From a checkpoint of a small image classifier.
Model: 14.2M parameters, 32-pixel images, norm rmsnorm, activation relu, moe top_k, num experts 16, patch size [4, 4], layers 12, width 256.
Data: trained on capsule endoscopy frames (Kvasir-Capsule), 42238 training examples, 40.5 epochs.
Rows from block 6 of a small image classifier, named by matrix and row number. Rows with one number belong to one neuron. Each number is 128 + 24 x the weight over its row's rms, rounded and kept within 0 to 255. All counts start at 0. Numbers have three digits each.
After each neuron's rows are labels from the 100 images, of 14976, where the neuron reaches its highest value: "patch colour" is the nearest of a few named colours to the mean colour under the peak. Only what is clearly more common there than usual is listed. The data: capsule endoscopy frames (Kvasir-Capsule). In brackets: how many of the 100, against the usual share in percent.
# fc1: MLP up (model.blocks.6.mlp.fc1.weight, 1536x256), inputs 129-171
# fc2: MLP down (model.blocks.6.mlp.fc2.weight, 256x1536, transposed), outputs 129-171

fc1.754:097128142159101172109094172154149119130133136155145107144109154113166135124104130114098104107150119137199114160132113124105108104
fc2.754:119087096137100118146132146115170125145148128140136158104116122118121185145111115138114147136112130130097111118183122138096155158
patch colour: pink (43 vs 0.6); orange (37 vs 12.6)

fc1.555:106131149115115117115107145158135133112131097143123122169155138117119140117118130106161167082156079151125149097105158107084075124
fc2.555:142129115149115135137143171125155131102106132121111142099124178126130152091121119115119117114140115132127120178156092203114097168
patch colour: orange (65 vs 12.6)

fc1.433:100132123138166167165106170135152116179141108142152116167111098104108117173116151123116126110122126136174119159160115089124130090
fc2.433:130124176140097132112080133081174142156142152158152157123098136097119117169143127115078186120098138107097160166150085124144178118
patch colour: red (33 vs 0.1)

fc1.713:088146130107137185120093147152121137154142118135136094157128118135142110144115149113155110082123100150180093155107162101107121094
fc2.713:134120134102097105104120133114129130099075119124184159138117153104065122123117126129106111116114141123151155117130136148133138116
patch colour: grey (100 vs 8.5)

fc1.569:124127128163135165143122124146142133117112126111109141103119100138156145139146147091119126115089111136146083162101127110134148113
fc2.569:121125138126140101105133108137130113104119145157135146133130165107108140105102101138087158137132170112100147147152099109130106161
patch colour: pink (66 vs 0.6)

fc1.212:087150117167140184154131164154150137178117113123138140125121129140160119161128113112119116105136124129155095164137105061119110096
fc2.212:096136185137118133102094141121156136139181119155142139114096151095136105154165132099075215126100129089094144142150103113160143084
patch colour: red (29 vs 0.1)

fc1.269:051117131165124170113134172145140145137145121163099131137160169142133110142127113131132162079167100154137138131124102102101075107
fc2.269:157124106116127100158149134125121127142139133095118104099136097130066159116107146151155118145138165130130120113147140168128124178
patch colour: orange (100 vs 12.6)

fc1.653:086145149130112129097150126189131151146100126154125103109112140102155169178129132104116139129110132145128108118130145086117115109
fc2.653:128100112146178160176163144171119116125140129108118101093124093120138100118061145124128104138099133113156140158161117097114103144
patch colour: black (77 vs 6.6)

fc1.460:133121135158084127132138132126146146142130136114141120093121141132157155173169119088122139136130106134125108100135127116142145111
fc2.460:115087133117154095139093119128128123119108139164164178163123118104091145132142130152116121116147123148143149126143130135105125129
patch colour: black (34 vs 6.6)

fc1.284:082163075140144186142133127158139130162143090097119100128128132155113103155128125101134131096120101104121118147139106075151099081
fc2.284:137130190138117092120136086114111150110122162134148159092115138094130123147175143121064136147102155093103159122147111131164137128
patch colour: red (27 vs 0.1)

fc1.552:098157145164127127106106135127104155135139131182133099126134142117119102132116140147124123097144172128169135141121095117131107126
fc2.552:097131118137106159160133135146128170112141119091143122146159129173119169147162124118151143091121111147120147120128126104102116136
patch colour: black (45 vs 6.6)

fc1.82:096119150173113150134140142156137155159124138123143107123121118133144147179148169116118113106118104120142117132125111072132113112
fc2.82:124113128091137080137124114117105141132135134141074165126104112170123106143151075136115134153163116104134125124084155100125117118
patch colour: red (29 vs 0.1)

fc1.356:048140117153124209108165171199124144155112133132112117125169128168140145144126134117159113079136133170154130113121133071079107125
fc2.356:090122142164141127140136121127124159121124135160157148142139159115085137142108125144116165090143142146127177120135101136118117126
patch colour: orange (63 vs 12.6)

fc1.252:107103120101127148123119125160093139120085152127122119137161114151119177120125122130183098106130128168179126098117167114062115138
fc2.252:149126127145121105114159142141113149113133118183093142111118152110150136101141086127095130133137166119131142127128106203113120165
patch colour: orange (75 vs 12.6)

fc1.180:091124117123110130106111180146141135129123098162128123165161174125117133132120108117126143045164093154143141116132122121076085111
fc2.180:146093108165131141189144174112175131102161126094121148112088135119148146107095136126102116141135117111145112171144116202149113165
patch colour: orange (66 vs 12.6)

fc1.390:056137129113184143142131131193130104164124120107161119147141118150104149138116151106139138064132095116103129131139145069097073107
fc2.390:131103140146084136096161140119194114098162133134076172081106151100173126113141125112113173146133116140097137146112113142129138153
patch colour: red (37 vs 0.1); orange (34 vs 12.6)

fc1.95:064106108144156172165136198155162126163176110150114118176104113116129138155117145119102150096152086130115141145147120074117084101
fc2.95:131133170157078098113113122092143163107118147153137183114137154101132154151150110139105151117098163137110147121175083139119135166
patch colour: red (61 vs 0.1)

fc1.644:131129110142116141131139124124139131129070128104126114093124126141137182148168143105119109136128086142128116141124111114128149112
fc2.644:098129149088137141113121124136103133125110156148155143142140138154126153116135121160117123131122138121146180121155134103128095128
patch colour: black (48 vs 6.6)

fc1.267:076108111139129173157140174148120156155172154131132088103154159152153152173126104108126125100133116087176111134143110058162089129
fc2.267:118126121137125141139098117090165133139160122099155130112079076136147151150120122119110129118069111110106094153124132151147186117
patch colour: red (29 vs 0.1)

fc1.462:113158151128106124106104110136077191116116165110133117106137139136168140133138119085130144121076161083127122110135143108157116111
fc2.462:114147093131127117135161119158115118122126124131088117130129155128168160103097111146108098122177129119113105118152137127098098173
patch colour: grey (57 vs 8.5)

fc1.558:107164138144137157110144103170121117124094151119175093136139103140123120122111167124105111091113156139180130138125113124118141114
fc2.558:119090120125128079128160093125133127132108129138149130129126128107103179142108119132121113155139119138053138111157140136126134150
patch colour: grey (45 vs 8.5); orange (36 vs 12.6)