A small image classifier, trained from scratch.
Data: trained on capsule endoscopy frames (Kvasir-Capsule), 40.5 epochs.
Rows from block 4 of a small image classifier, named by matrix and row number. Rows with one number belong to one neuron. Each number is 128 + 24 x the weight over its row's rms, rounded and kept within 0 to 255. All counts start at 0. Numbers have three digits each.
After each neuron's rows are labels from the 100 images, of 14976, where the neuron reaches its highest value: "top examples" is what is common among them; "colour at peak" is the nearest of a few named colours to the mean colour under the peak. Only what is clearly more common there than usual is listed. The data: capsule endoscopy frames (Kvasir-Capsule).
# fc1: MLP up (model.blocks.4.mlp.fc1.weight, 1536x256), inputs 128-191
# fc2: MLP down (model.blocks.4.mlp.fc2.weight, 256x1536, transposed), outputs 128-191

fc1.538:134081126149165139150136131108154122153120146142149130137114101120126173125166132142099128102109116131119140093132102127073152104107110143141131168157113149139181140196084145151132118139140137
fc2.538:153110126115147132135125132131141116155162151167163139151117160131153109182160098116146128131117120140108131094117154094079097099167083143116103126092110091118102155163149112153164138097136136
top examples: finding: pylorus
colour at peak: pink

fc1.249:116101144148142127155129098107170093156129140126131097128100125120141168109151135123104126145124092149089139060159117124086155107109095147145139151138152127145153137162123140138138130126152140
fc2.249:119131158137123094099093126113133089135112116149153107139111182183125124148119139098146155147133151147123110114088145126147120104173095100079092118134092106101107176137138096123142162114141172
top examples: finding: foreign body
colour at peak: yellow; pink

fc1.414:155086132098118156133156143148124139126189188102135114110159144102119101119150096149127133168110150105107104123139158090056129077112120108129098139094120113100115156144155108146134119077099140
fc2.414:092131141137153110114135171117114124148107140181135132176078133129173133168140147127150094134150102166117092141106124124118115148178113118093144133165082106143104126148115122115165146145141139
top examples: finding: blood fresh; finding: ileocecal valve
colour at peak: red

fc1.712:113088147138149110152131122119129127159159135130160134129112132136122132139192139148118128132117096120116160082144127129059128143111121154131138178141123126163182165181102155191145119130143114
fc2.712:165125115131152090126126152137116126145120156166136155150124112136110105148141083162137101118144129154124106166115128118102142129171153137140127122150110153137141099143141149125110136115138103
top examples: finding: pylorus; finding: foreign body
colour at peak: pink

fc1.46:163106143138144112134136086146136126162124141133142151165139125128126161118167117144117090087098098144097167106148120121081120124128157137172141176159166118152180140139095139133148120127159129
fc2.46:180090146093164117142157104155108132145118138133133143158123141141141109155121079141145122108105129131127143117158182077099123108166128157114117151132144107125140152101105111116156097122146112
top examples: finding: foreign body
colour at peak: pink; orange

fc1.38:181070119115165146146166145164155131130149164144155170135141137128125095128152104121129120125066132143111117084142166108075128084126117131154091154141094118111135159140143119153155101051126119
fc2.38:144056115176130082180124136122157151160120178166158122171129129124144171127141145133108091169100116114091103130127086149096131124127108158070132175168140162140120101145084115124113133145147119
top examples: finding: blood fresh; finding: ileocecal valve
colour at peak: red

fc1.210:107074112098145152184121151152185138115155128138130136106131121150137110115157126158066118105091156083124114101166102127084126102084093110139112163122119172100145149163102128153124112106080102
fc2.210:146156108109128121109158119105081148115106105107150141164155127117123103160100090109178125091128110148157149137120162103185096177177155131155147125131101096150144123090119151132173123128131128
top examples: finding: blood fresh; finding: pylorus
colour at peak: orange

fc1.611:167071122119172134172195139152159129162137180146126139127123128146142169128139086109103122100086124126097158084147172117057139110117103154158116156128139136137137122147116132130136096111146100
fc2.611:113128117101143132174174108152112164139150170124112100159099140110174135151136108116118121126134118099092142120181176091097124134172125153112157121115149083117097120123110121135164090156145141
top examples: finding: blood fresh
colour at peak: orange; red

fc1.45:118129136105149182189144143139145106105136134112103120083102100138165130097122104127092133110127135137113171127169118125123166129099130142196140120098138155106141120136127127130091089129085096
fc2.45:140158091106121121081175122107090135120109114130130166172150138123110085175117107116173116100123135117138111131114191103176106145166136115145138121121080090136143120099132159125182125111141123
top examples: finding: pylorus
colour at peak: grey

fc1.224:162107153131132118137122121143150122157143105118142120138145146157108163150165108134100113116117118125128126116131117131060115099137112124136115169136155139155133157155087138119140109107151117
fc2.224:123086118123165087115135118164127144127103169133135140138120107123077134123129070144152090134124125115127133131137161107103136121145178129113129121193148114145103132113146145118130117150159110
top examples: finding: foreign body
colour at peak: orange

fc1.61:144062140115141139163154124149154140140164151107166146139158098128145128122195134127103124130094137135094154148139130120036111117106119115188124162141140153127169151164125127149142109087127137
fc2.61:147168114162154118120115119108079145120091144163142140163074109135096134126124139163130092156159122130116115113151137092154147173147143148088178120179131150131133139122119161111109125149133116
top examples: finding: blood fresh
colour at peak: orange

fc1.730:106116156129100086116086124117157094166118098135146134136136201118130127150126152160118152111100100126150156090084109155117072119130111096108112153120113117143130146135121094147159190123162118
fc2.730:145142127102112143116157124159125138104113129096104118096122095151082126134087082096141120120121154127127125128175157115200134096165138143139098108114115138115080143086134122071124087137116123
top examples: finding: reduced mucosal view
colour at peak: orange

fc1.159:152062108122115144163115091177161161132142181108154148122180131119140139114136116130115137165085125109125147092135133142109121095094140170130103188120175128113143143158124137155133128092110125
fc2.159:139135081146151093126140141126116172128089166157125132153074092158092126125100102146119088121145119119127103158129136096173150139169143120102139111182114143147124111107113123097139122146146103
top examples: finding: blood fresh; finding: ileocecal valve
colour at peak: orange

fc1.530:160093131119145165160178125164154144135150173111116159102137101122115143119169086156092114101104135110089113125159112139076143108092142131160125142116145139134164126165117153155131087130117074
fc2.530:120151167161129119094127099147126116141115097109120155138116134164114094151122144094125086130128107165121147144146197089138129121154151119171124124145135128152090179124139123115191152124135147
top examples: finding: pylorus; finding: blood fresh
colour at peak: red

fc1.643:146076108140128134157153090146168137144152179122117148117118110140141158122176120097096135135108121110104134101142128150071150088092119133181110170120144131136151128177121149158140108131134118
fc2.643:137121133092111139133148132143100160113129117112151101161141107114092101102120133154176101147127152111145104162152153073103106149167173126065155111149137133106109156110108140115149123157113132
top examples: finding: pylorus; finding: blood fresh
colour at peak: pink

fc1.362:127127122129113152156105091134168118112111107086094128098137111147125136134118103123061150139130134097139141152137104175139144121084131135153109135104164171125120124118114128118104116138109101
fc2.362:135184089110128111092171118111082131119091107125135139167132123123100093178111101111169126105144132127151137125122172104206094172191133117131143122129093092125111119098140151117176134132135127
top examples: finding: pylorus
colour at peak: grey

fc1.599:153094088122130162182158125182150168124164207105117131104145090122129148092152099139089123156119141097094113110153118139090167107084124143137130132128159159125143133166146157151123090100111117
fc2.599:112152162165129089112116117113106145151117110132125115158084123142090142146118160125131087153149084159125124144134160104135135164169163128116166114188138108174097152124093125123167147182171148
top examples: finding: pylorus; finding: blood fresh
colour at peak: red

fc1.738:133099131138142136146135125100162103165127132139126097128105110099142159117139133143104140114131103151115149093151098157090152118109104133130134166135135152161167135166102157140128121145141117
fc2.738:129101157147141113114099123125166092161125103134176122155098172164132116158141138105126136123112120157106102087108150116113104087168074127120101138130110115123112205168111099129165163110154165
top examples: finding: foreign body; finding: pylorus
colour at peak: pink; yellow

fc1.333:130102109145126157140127076143146138132154161100153134136132094118104114117161128130108126162121122121120132103136118135093135110084137141158128152132171139136140146187112152165146129112124125
fc2.333:124174129153093119094129128098098145092112132126131132131091099119095100144123101129140100161166120140123096149147155122157154168171156107097161093167112119131101141123133161129139104145121107
top examples: finding: blood fresh
colour at peak: orange

fc1.558:137079104098132150176130120171163117144147137105141109116116146146181139136131104080109194134086131121113155083140135138104114087118054171181076168101123121112114142149137092128130135116118152
fc2.558:123135081111105136124151161087158107130123173142105105104104137126157143113097125112128138142145158117095111115116087151181153090148062104083127100134094139101119100124119134095116119144131110
top examples: finding: ileocecal valve
colour at peak: orange

fc1.155:146064112132176135157141145141144153119155138100158093140122116151115154098157164110124135131088172152135141136141096122080112126123103137127131151170119157103122135164096103139125134131093134
fc2.155:124124125143116126122089113108141114127104128123100176131126121138158092119083147125120151177099115113091106121119119148177136130128126123166127116112154130122149127101125121125133153096128110
top examples: finding: ileocecal valve
colour at peak: orange

fc1.686:139104112147110153157114099156141153125159162104150147116151106090121131110146116139109151156125120108136151096140104143108141135081143158156112158109166146125133125188124150176117140104116122
fc2.686:124150079122118111125145141131102164117099136139103117175088077140096122120104110129135099111154121112133094173129129113154145157158157126103169113176114142143125100096093156102144096169140109
top examples: finding: blood fresh
colour at peak: orange; pink

fc1.503:173061088112143149175188135139174153131126139146115152128154132127141132138140084162097112083072127110116124108164136124090122097109110140134118155094128138128161118124121114123132086106110078
fc2.503:169113154134159136157148150135157144141095131135135123135125152129135156151123107128089090122101121128109115100152146093114126107153115124121122141135133116110093174142117099123185126104134109
top examples: finding: blood fresh; finding: pylorus
colour at peak: orange

fc1.504:146096121139151114168138111132169137170117123155114178146103127157133145143130148154066106114105092127109126082150152136099136098114125137150141168141180121156136150134098126136146123139162092
fc2.504:139099116091141129122177160121152119154109151136129125158130150124148109130110127127125125069109133137092114118130156111109116096168099112128123129130116100130122156117125125091173093121162124
top examples: finding: foreign body; finding: pylorus
colour at peak: pink

fc1.603:154078117121137146171112101146172150127141144120130142111158134125148135147152101124100143151083137112157168087142118146092124097111105163142097182122142135107135131137117130152132125105104100
fc2.603:133167087112159132116162149127105184098109170111122117127083082116078130123108097126139090152150137104120101145157131089194137138161155125109110100170119128108104124101126154114145104125116113
top examples: finding: blood fresh; finding: ileocecal valve
colour at peak: pink; orange

fc1.750:136086140149149133152142114126149112152138144143138116120122106128117170082158132162102112115105126142110155091167108148092170119102129136164155150147144146141198136174097153136117110151131112
fc2.750:137082134111178100166120122149153143168117146147145125173102144170121124167145129145090086122104111124110103106141140075090120097157118154129116182163146093138130152142106107127173134118157129
top examples: finding: pylorus; finding: foreign body
colour at peak: pink

fc1.393:128096131161118156154107115145165090157139133127132110110118125114147139096142136108098129157128097138085121111123117120072142104082105123175128154133181136142124165170116134148153138134138156
fc2.393:125134131109086093120088132119112140136108133120139102137138164152112095155142123107141159187134133091174082123072146137134107120148113124076084128126109110124064128124142112139123145085137147
top examples: finding: foreign body
colour at peak: yellow

fc1.566:135070116129144119137148138104167124164140162147141114142120123120126162113178142124099131151115121127098094066113126132055147111105070133130136156134104133139135161191107164169148125133150135
fc2.566:150098136148113084135080078163115157148156142143185149169125153146117083148151128138141126182098112117127124071120134094106092119144113143111107146129152110132134161153115097151139164082116153
top examples: finding: foreign body; finding: pylorus
colour at peak: pink; yellow

fc1.631:134126141138120144156106085138134133137156156119134158113145116109132124123150108126105139131119091135132171086131122135111141145095137160181124145109150127154164136171136150177123132104127117
fc2.631:101155093133121108109132133122087156124098120125124126143090091142080127137123130111147121140157115140147120177119146109159142165165164126109159112190109138147106106100114155117134123172138139
top examples: finding: pylorus; finding: blood fresh
colour at peak: pink

fc1.292:138097123136126148142116097158128150139166167099128154129148105110131134104166112124109129149111098116112131098119113127072151117085153169159127166119159121145141149191135159184151117098134131
fc2.292:119120117130102121113123131119124137115093111101141094146089111136092134112090130126145121127148119130158113158132143120141122137174147107080142117179102141137107117093104132091150127159138142
top examples: finding: blood fresh
colour at peak: orange

fc1.27:117115174134128131120111114125153090144132117124163091130109135126095171118154160126104117149127113150129152088122114110094122122104125125158141133153149132139103177153088120139135166137130172
fc2.27:163108133144152091107112131100150104142097077157161152135109159155112114166123112120148122132094139141163143100113163121127086112183105129116109127139101120120106166107122105131150168094154110
top examples: finding: foreign body
colour at peak: yellow

fc1.37:155118142106142160133145153176126179121173148090134133107137113122098104131140086129135102157120147102125095133160152066104123106124149122130101122125129119106101177146157113142139103079110128
fc2.37:105163147178151077102121130105108124157108117161104123165073126154124155134119174131115084126155086158121126144124125134154145155153135115109152118197121114177110134133086137113160143175184124
top examples: finding: blood fresh
colour at peak: red

fc1.425:134078140112128148165156123180132162132183201107111145125157111116132128109163085125123139122109123099103142086135141141066162092109115156153077173089145108129141138182145141166150098093123122
fc2.425:116099106092125136126147157142148144131087129104150094127093126157104158107098108099126131074102126148123161131163129111141111098175111140137122133147127115129119159107109099085185133142142129
top examples: finding: pylorus; finding: blood fresh
colour at peak: red

fc1.162:158073130138175127163142084171139138154124155122146130144152119152152134102161122103091132154069117121109171110146119116072132102084117114146137177154180125134142152141118123141139135108137104
fc2.162:155109166118120126132124131085148120149091108140121180114134171141142087143095077145104123089118112140078096130136163126113134107145123141133107128113134153138130151115152121093129108096145090
top examples: finding: blood fresh
colour at peak: pink; orange

fc1.606:149081089115140112137150113212153160138143141133137186128162125151133112138142111111100108093061122108121162144130148134094108104112128125154121181123130133131130131137136131136142128104134091
fc2.606:134089151170169110155107122093167099161124097175153144125128147119132147130141151182121120104083105153113159089145107120096117112120134116126157141119131131152174145145119104160108148125153098
top examples: finding: pylorus
colour at peak: orange; pink

fc1.202:133076134144099130112093101114152063170120129131129137121149155167132124122120139105109144145091118149143141137097123189102124079097107081144096190145150151153128145138121107112136144090150131
fc2.202:112152123169119097100112082169115128148097168149151154142110101156089126125090128137139073147147113107083152103140171106168132125143156123174143123135133123140119150117145135082149137105158131
top examples: finding: reduced mucosal view
colour at peak: orange

fc1.743:141082130138151120179112111160154141146132130136136141126144119139154146151144101124101147121080114125135191105129107149100129116122110172180105178132124143142148132155107123150123130125120099
fc2.743:135185068117149127118151143145083167095103156140106129152093078136103106148100087126149116136165140105135112148130151112192139165162144126134143098155114115123105086092130145102143108130119108
top examples: finding: ileocecal valve; finding: blood fresh
colour at peak: pink

fc1.523:149096116131142142154159092174127168121183173090125120111162081125106150084162112135089109159104132091115119137166125125087158133079160146132146145146178136125128137157129169167120099126120116
fc2.523:115142142181130075109124099138093150148131157143134151168085106134100128125133155135127087177139091141091100128131158112139147158145151113112160118176136097168115145133124130132171151148157144
top examples: finding: blood fresh
colour at peak: orange

fc1.622:106085119100156125183121129167169124137146133117119119113114122154158165119160148107073137152086115114111121109154148104077145101089085164155119159144142123123108167159102093163154134119122132
fc2.622:162093138196159073136116115124146171173102140150180155157135121133110137120128128157116084156099117130120159123134107120129117127123139110123145145176128147152139145143118110134131180106170093
top examples: finding: pylorus; finding: blood fresh
colour at peak: red

fc1.319:143076097097164163158177122188147174119146150112126141153140082139134120114151115109091117129072149113112130132161146090088126116113116143162131145136139128093136139147108111137157109131109115
fc2.319:127087128151118112142138114127157138177113153136103160158128129140159133114128156134102111144092099103062084136124112139121151111131127110109133141135154148151152126135095121118150124137153096
top examples: finding: blood fresh; finding: ileocecal valve
colour at peak: orange

fc1.270:144057114114169153173172107183154161133152170112125150141134111135151143101172112134098140107049135116103143114157133117069135089117113144172111166123120120112158145144123134147154118128119100
fc2.270:146086099127131143161164148128162121163100170155099133150121136143169142106112131122100103138109131098065096126147111132129150089123090121123127148138142148128151113127108119088134106130149098
top examples: finding: blood fresh; finding: pylorus
colour at peak: orange; red

fc1.58:128087149098149142143153137147132160107187142088134119092165130127109137113161108135127098156101162093121097123172160100087133111128125123110103129132126110104102167129165125132140102105102134
fc2.58:108160144188142088105122120109126116148100143168116130160066130153117144141114165121119083164146087163092144137132163133154147132146140102117149127181156106159090157118114129115154150161168129
top examples: finding: blood fresh
colour at peak: red

fc1.694:154067108125139140166164119170157142136166145122108201094161132127144106131161092129123134104059115135112152130139167124078127094117146140168118148102120125146153124131154142158130097102121076
fc2.694:164074125139118093137118106131135138158127150143167161134179151159117109144128109126130104143098125113111117181117124130121122108143141105093085180136123126143109125115140108116128135101146115
top examples: finding: pylorus
colour at peak: orange

fc1.527:166103108154155126147116106159149163135133149116166151142155106132095122119143109138089098152092131105134150117147127116106126125107129130137119176146175140131124153156118116149144142096127109
fc2.527:153151076147130120103160111114097164111099137144114155163112078126082112128109097148134097135133121119118115173147129113156136171172173112117163109161117126137136100104120165130141123138130078
top examples: finding: blood fresh; finding: ileocecal valve
colour at peak: orange; pink

fc1.574:143127108133153113140116093135175145152117115147130115160126152155103158150125129138093141099091094155135153079128114142099099124148125150166141187125172135146127135120092107127139140145141097
fc2.574:100166095131131142118150156116099115132129147128102119143114080123115114077128151136132126103164136134116127170145076157150158168110129081142157102155144146144166099144103168107097103166132116
top examples: finding: pylorus; finding: ileocecal valve
colour at peak: pink

fc1.571:142093127138159135176132133109183112152124140149117075119103111117155176137144142129091144137127114136113129064150107148103159105099082158119137176139140156137140136145095152134116113148135141
fc2.571:145095131128121119118110135129170094155135131143163126144129176138148117147139127132132122123113137116111093092108140119099100074150069119098101137116116115114126172165120103129162154091147144
top examples: finding: foreign body; finding: pylorus
colour at peak: pink; yellow

fc1.167:174113152162164142165133105159159151134127176126137122097130104127082153093144100170078077146110130122106121111167117110105158119095141127107144148145164160125133153160137131139118112108116108
fc2.167:100164143160123101108133114100109127126109129121130130145097123152100113112097164111135108170142112152105114167133170114172154150148167100139157104173140112156095139101140121112151157162153142
top examples: finding: pylorus; finding: blood fresh
colour at peak: red

fc1.151:129109167131157107147127109116140102167141124160135155130114139137151127122155123129105118080104093164114159087131138122078145129124103134179127150148111136170175131139118122141126129137149097
fc2.151:151146124105166158134154142111118129145109137128167119168115137162097107139123140117137125159125123140120095103149192061182138130151127137167127130144161106132119178137118127123184150103131148
top examples: finding: pylorus; finding: foreign body
colour at peak: pink

fc1.64:129076126113150139174146156118161121169129152134112108137128117109173143138146126121120161122103118117110136078134117145087144093115070145133115183119119122137149127162113139145133127126147125
fc2.64:138126127140128137109101111104154101143148113136165130134114173119135123158142139121134161160134125131112113078106133131128103108142075140096108122101121109107116170178134128159144172097129155
top examples: finding: foreign body
colour at peak: yellow; pink

fc1.34:139094138139141120127115111148147107158138134126164141160132152146112105134175134123120135115098113109125135106121132125076096100130107090123115163146126118142128169166115116143177146115157127
fc2.34:157137094130105126090136150095113104110099119162137142135129121115093105139115084163165093099156136128130106144122147136119130157161147123117157105141115120129155103123122163105127111127134093
top examples: finding: ileocecal valve
colour at peak: orange

fc1.653:157067123109161150157193118165133151117159163124117164149162096124116122085166108139101099088061141118092121141157149104073154120108138116155138150138118129127160134138120149138145085132115091
fc2.653:176079146145141110174133099155149152154139153149133164153143142147159136136149118130106092138076106124088124094154143108082124108134132148134121155114146121139142145137126099146150133116134119
top examples: finding: pylorus; finding: blood fresh
colour at peak: red

fc1.637:144089115130192154183190112156130142130132159142110139137143094121123154110149116165096106099089133104107157123167105119090143131106145146136178158133159128122180130130114163139131092134125088
fc2.637:143101154121118145150154097169146131151135136117107170146120126146147112119136130122095109112086082170067133126154160115098149119123144141210140134109138128157154135135126119124156123127133106
top examples: finding: pylorus; finding: blood fresh
colour at peak: pink; orange

fc1.424:133109161152125113130112104078158086167119099165115128109091152117133172133142148162100119127119078168117139084130112137090146128111126136125149157127158140168148142139122132147118151149152117
fc2.424:161117144116133117113110143120118130113134119133164113128156158149119149153130128093152123150101179111155106103117165085133081104180096128088081125123087107083077159105152090132143166083123161
top examples: finding: foreign body; finding: pylorus
colour at peak: grey

fc1.373:159068124146151145137139121183122137140166156108156130109173104139101139076184127125103110149089140108119156167138096122076136111095149103153140170161158147136131151172132147163123112088123113
fc2.373:129129109145122116123134094128102162114143162148133151144090094112087096126144124164135105192131106123105079114154146088107149153143166120125168112152120102138132131127137150150140128137124125
top examples: finding: blood fresh
colour at peak: orange

fc1.378:150090116140171141154186110150138140132155170141123181144138108130122132109169112148101113097084126114087133109143134114076144122114144112147144153122131123133184131158131166167149092123133086
fc2.378:151120120132150128154173104167109177128128173143101156157098094128119125132151108150098076131115093131078118129176158089079151149144163152132160125138139100148131130122134139135157103152125105
top examples: finding: pylorus; finding: blood fresh
colour at peak: pink; red

fc1.271:140104159106123142141124161159152140135131113104134144120152142148149133143160089093117137096075125136117142124124139110084113098128083134156097150116130097141136161146129114145149119098120129
fc2.271:134131120149157104117118155110162127150093160180133116117111153149145152096106123165132109156133156115104089112122103141175159080141085098033112112173109125122114128127136108111138148120153120
top examples: finding: pylorus; finding: blood fresh
colour at peak: orange

fc1.565:156097139148142124119148101131118124159125158130156156163149109128105131110170121163101089122108102141107129131152131116077142132103160100171153165160160134158160133175102146148147119128154098
fc2.565:176100114129144123145132102138150147125103144139139157162117151160119109154101097141109082147103127126112122105147195067103125088154123162127108150147128124112100149114114112101160145106139113
top examples: finding: foreign body
colour at peak: pink

fc1.164:145068119091146126153189138175135160130172154124121139137159108112155132121173084110106132097081124098097108121139164126054142129113088148161118155116136107124127139149138150162156096136119132
fc2.164:172074113156151124157135111136156151156128168134173157162134118149125149115127119140102072154099116140069117100169133117131140108122127137154127141146174163126176150152087115121143123090129098
top examples: finding: pylorus; finding: blood fresh
colour at peak: red

fc1.683:113088144107127148158162148146180088132161163121118133106127127132172133118166096090112134125108120123111153094139123144075157090100073113169090155115103134131142154165130142144141085117128120
fc2.683:156161082111175145128201144116104169125092175125125130152116092134104139175128097122141093147135144118129122153147147083190133141163153133121135126166119113142103136117135147102156102131127125
top examples: finding: pylorus; finding: blood fresh
colour at peak: red

fc1.477:161094127115153157155144141136156128131162157136155149117165131123114145114202098128121110123105120123083144098157157112065128079102129137168118133103136134125175167164137133158145101073120128
fc2.477:121111142089145144162177167165159149101132162126083113130133134115166145134117075143132111076120164096117160127151140130095128117150126124112130126123113117092158100105138114107123096139112096
top examples: finding: blood fresh
colour at peak: red

fc1.288:154083101141106138148129097166128149124161144111148142140179100121119105105166113146107140135080132098131166112136099144091118126088143142148117185118159127126157110162129151167126132105116092
fc2.288:144137119145115131116130112114113149101117140112130142128091095148097109118107108122122095172133120144095089163159167087160163143152174115136144097148128139128108139098147137104141117131120119
top examples: finding: blood fresh
colour at peak: pink

fc1.315:138057106102164156167148157125172130125129166153142106139127147142128166124129137123105103139089150134107079105161142085094128080137099140129096117151106132099122161138132106116151109089110148
fc2.315:140069149138124119147098127117164107162099125144151159160113151157140124125133146126109122139086121143115126109119122133089133090122122111183110175151131163126150142153115089130146168117138128
top examples: finding: blood fresh; finding: ileocecal valve
colour at peak: red

fc1.645:129088100126157123173128107160143150158125182136130114149119119134174148096140136103098176158086111131127193111105088136087134112109111158156120182147165129132137111126124111142127139133152120
fc2.645:104151125091098156109144155128126119115107162108096133143095139141143083151094119116143134152151150121104041128127160126154148101147108121133101099128104102094094132123134119096142131096117147
top examples: finding: ileocecal valve
colour at peak: pink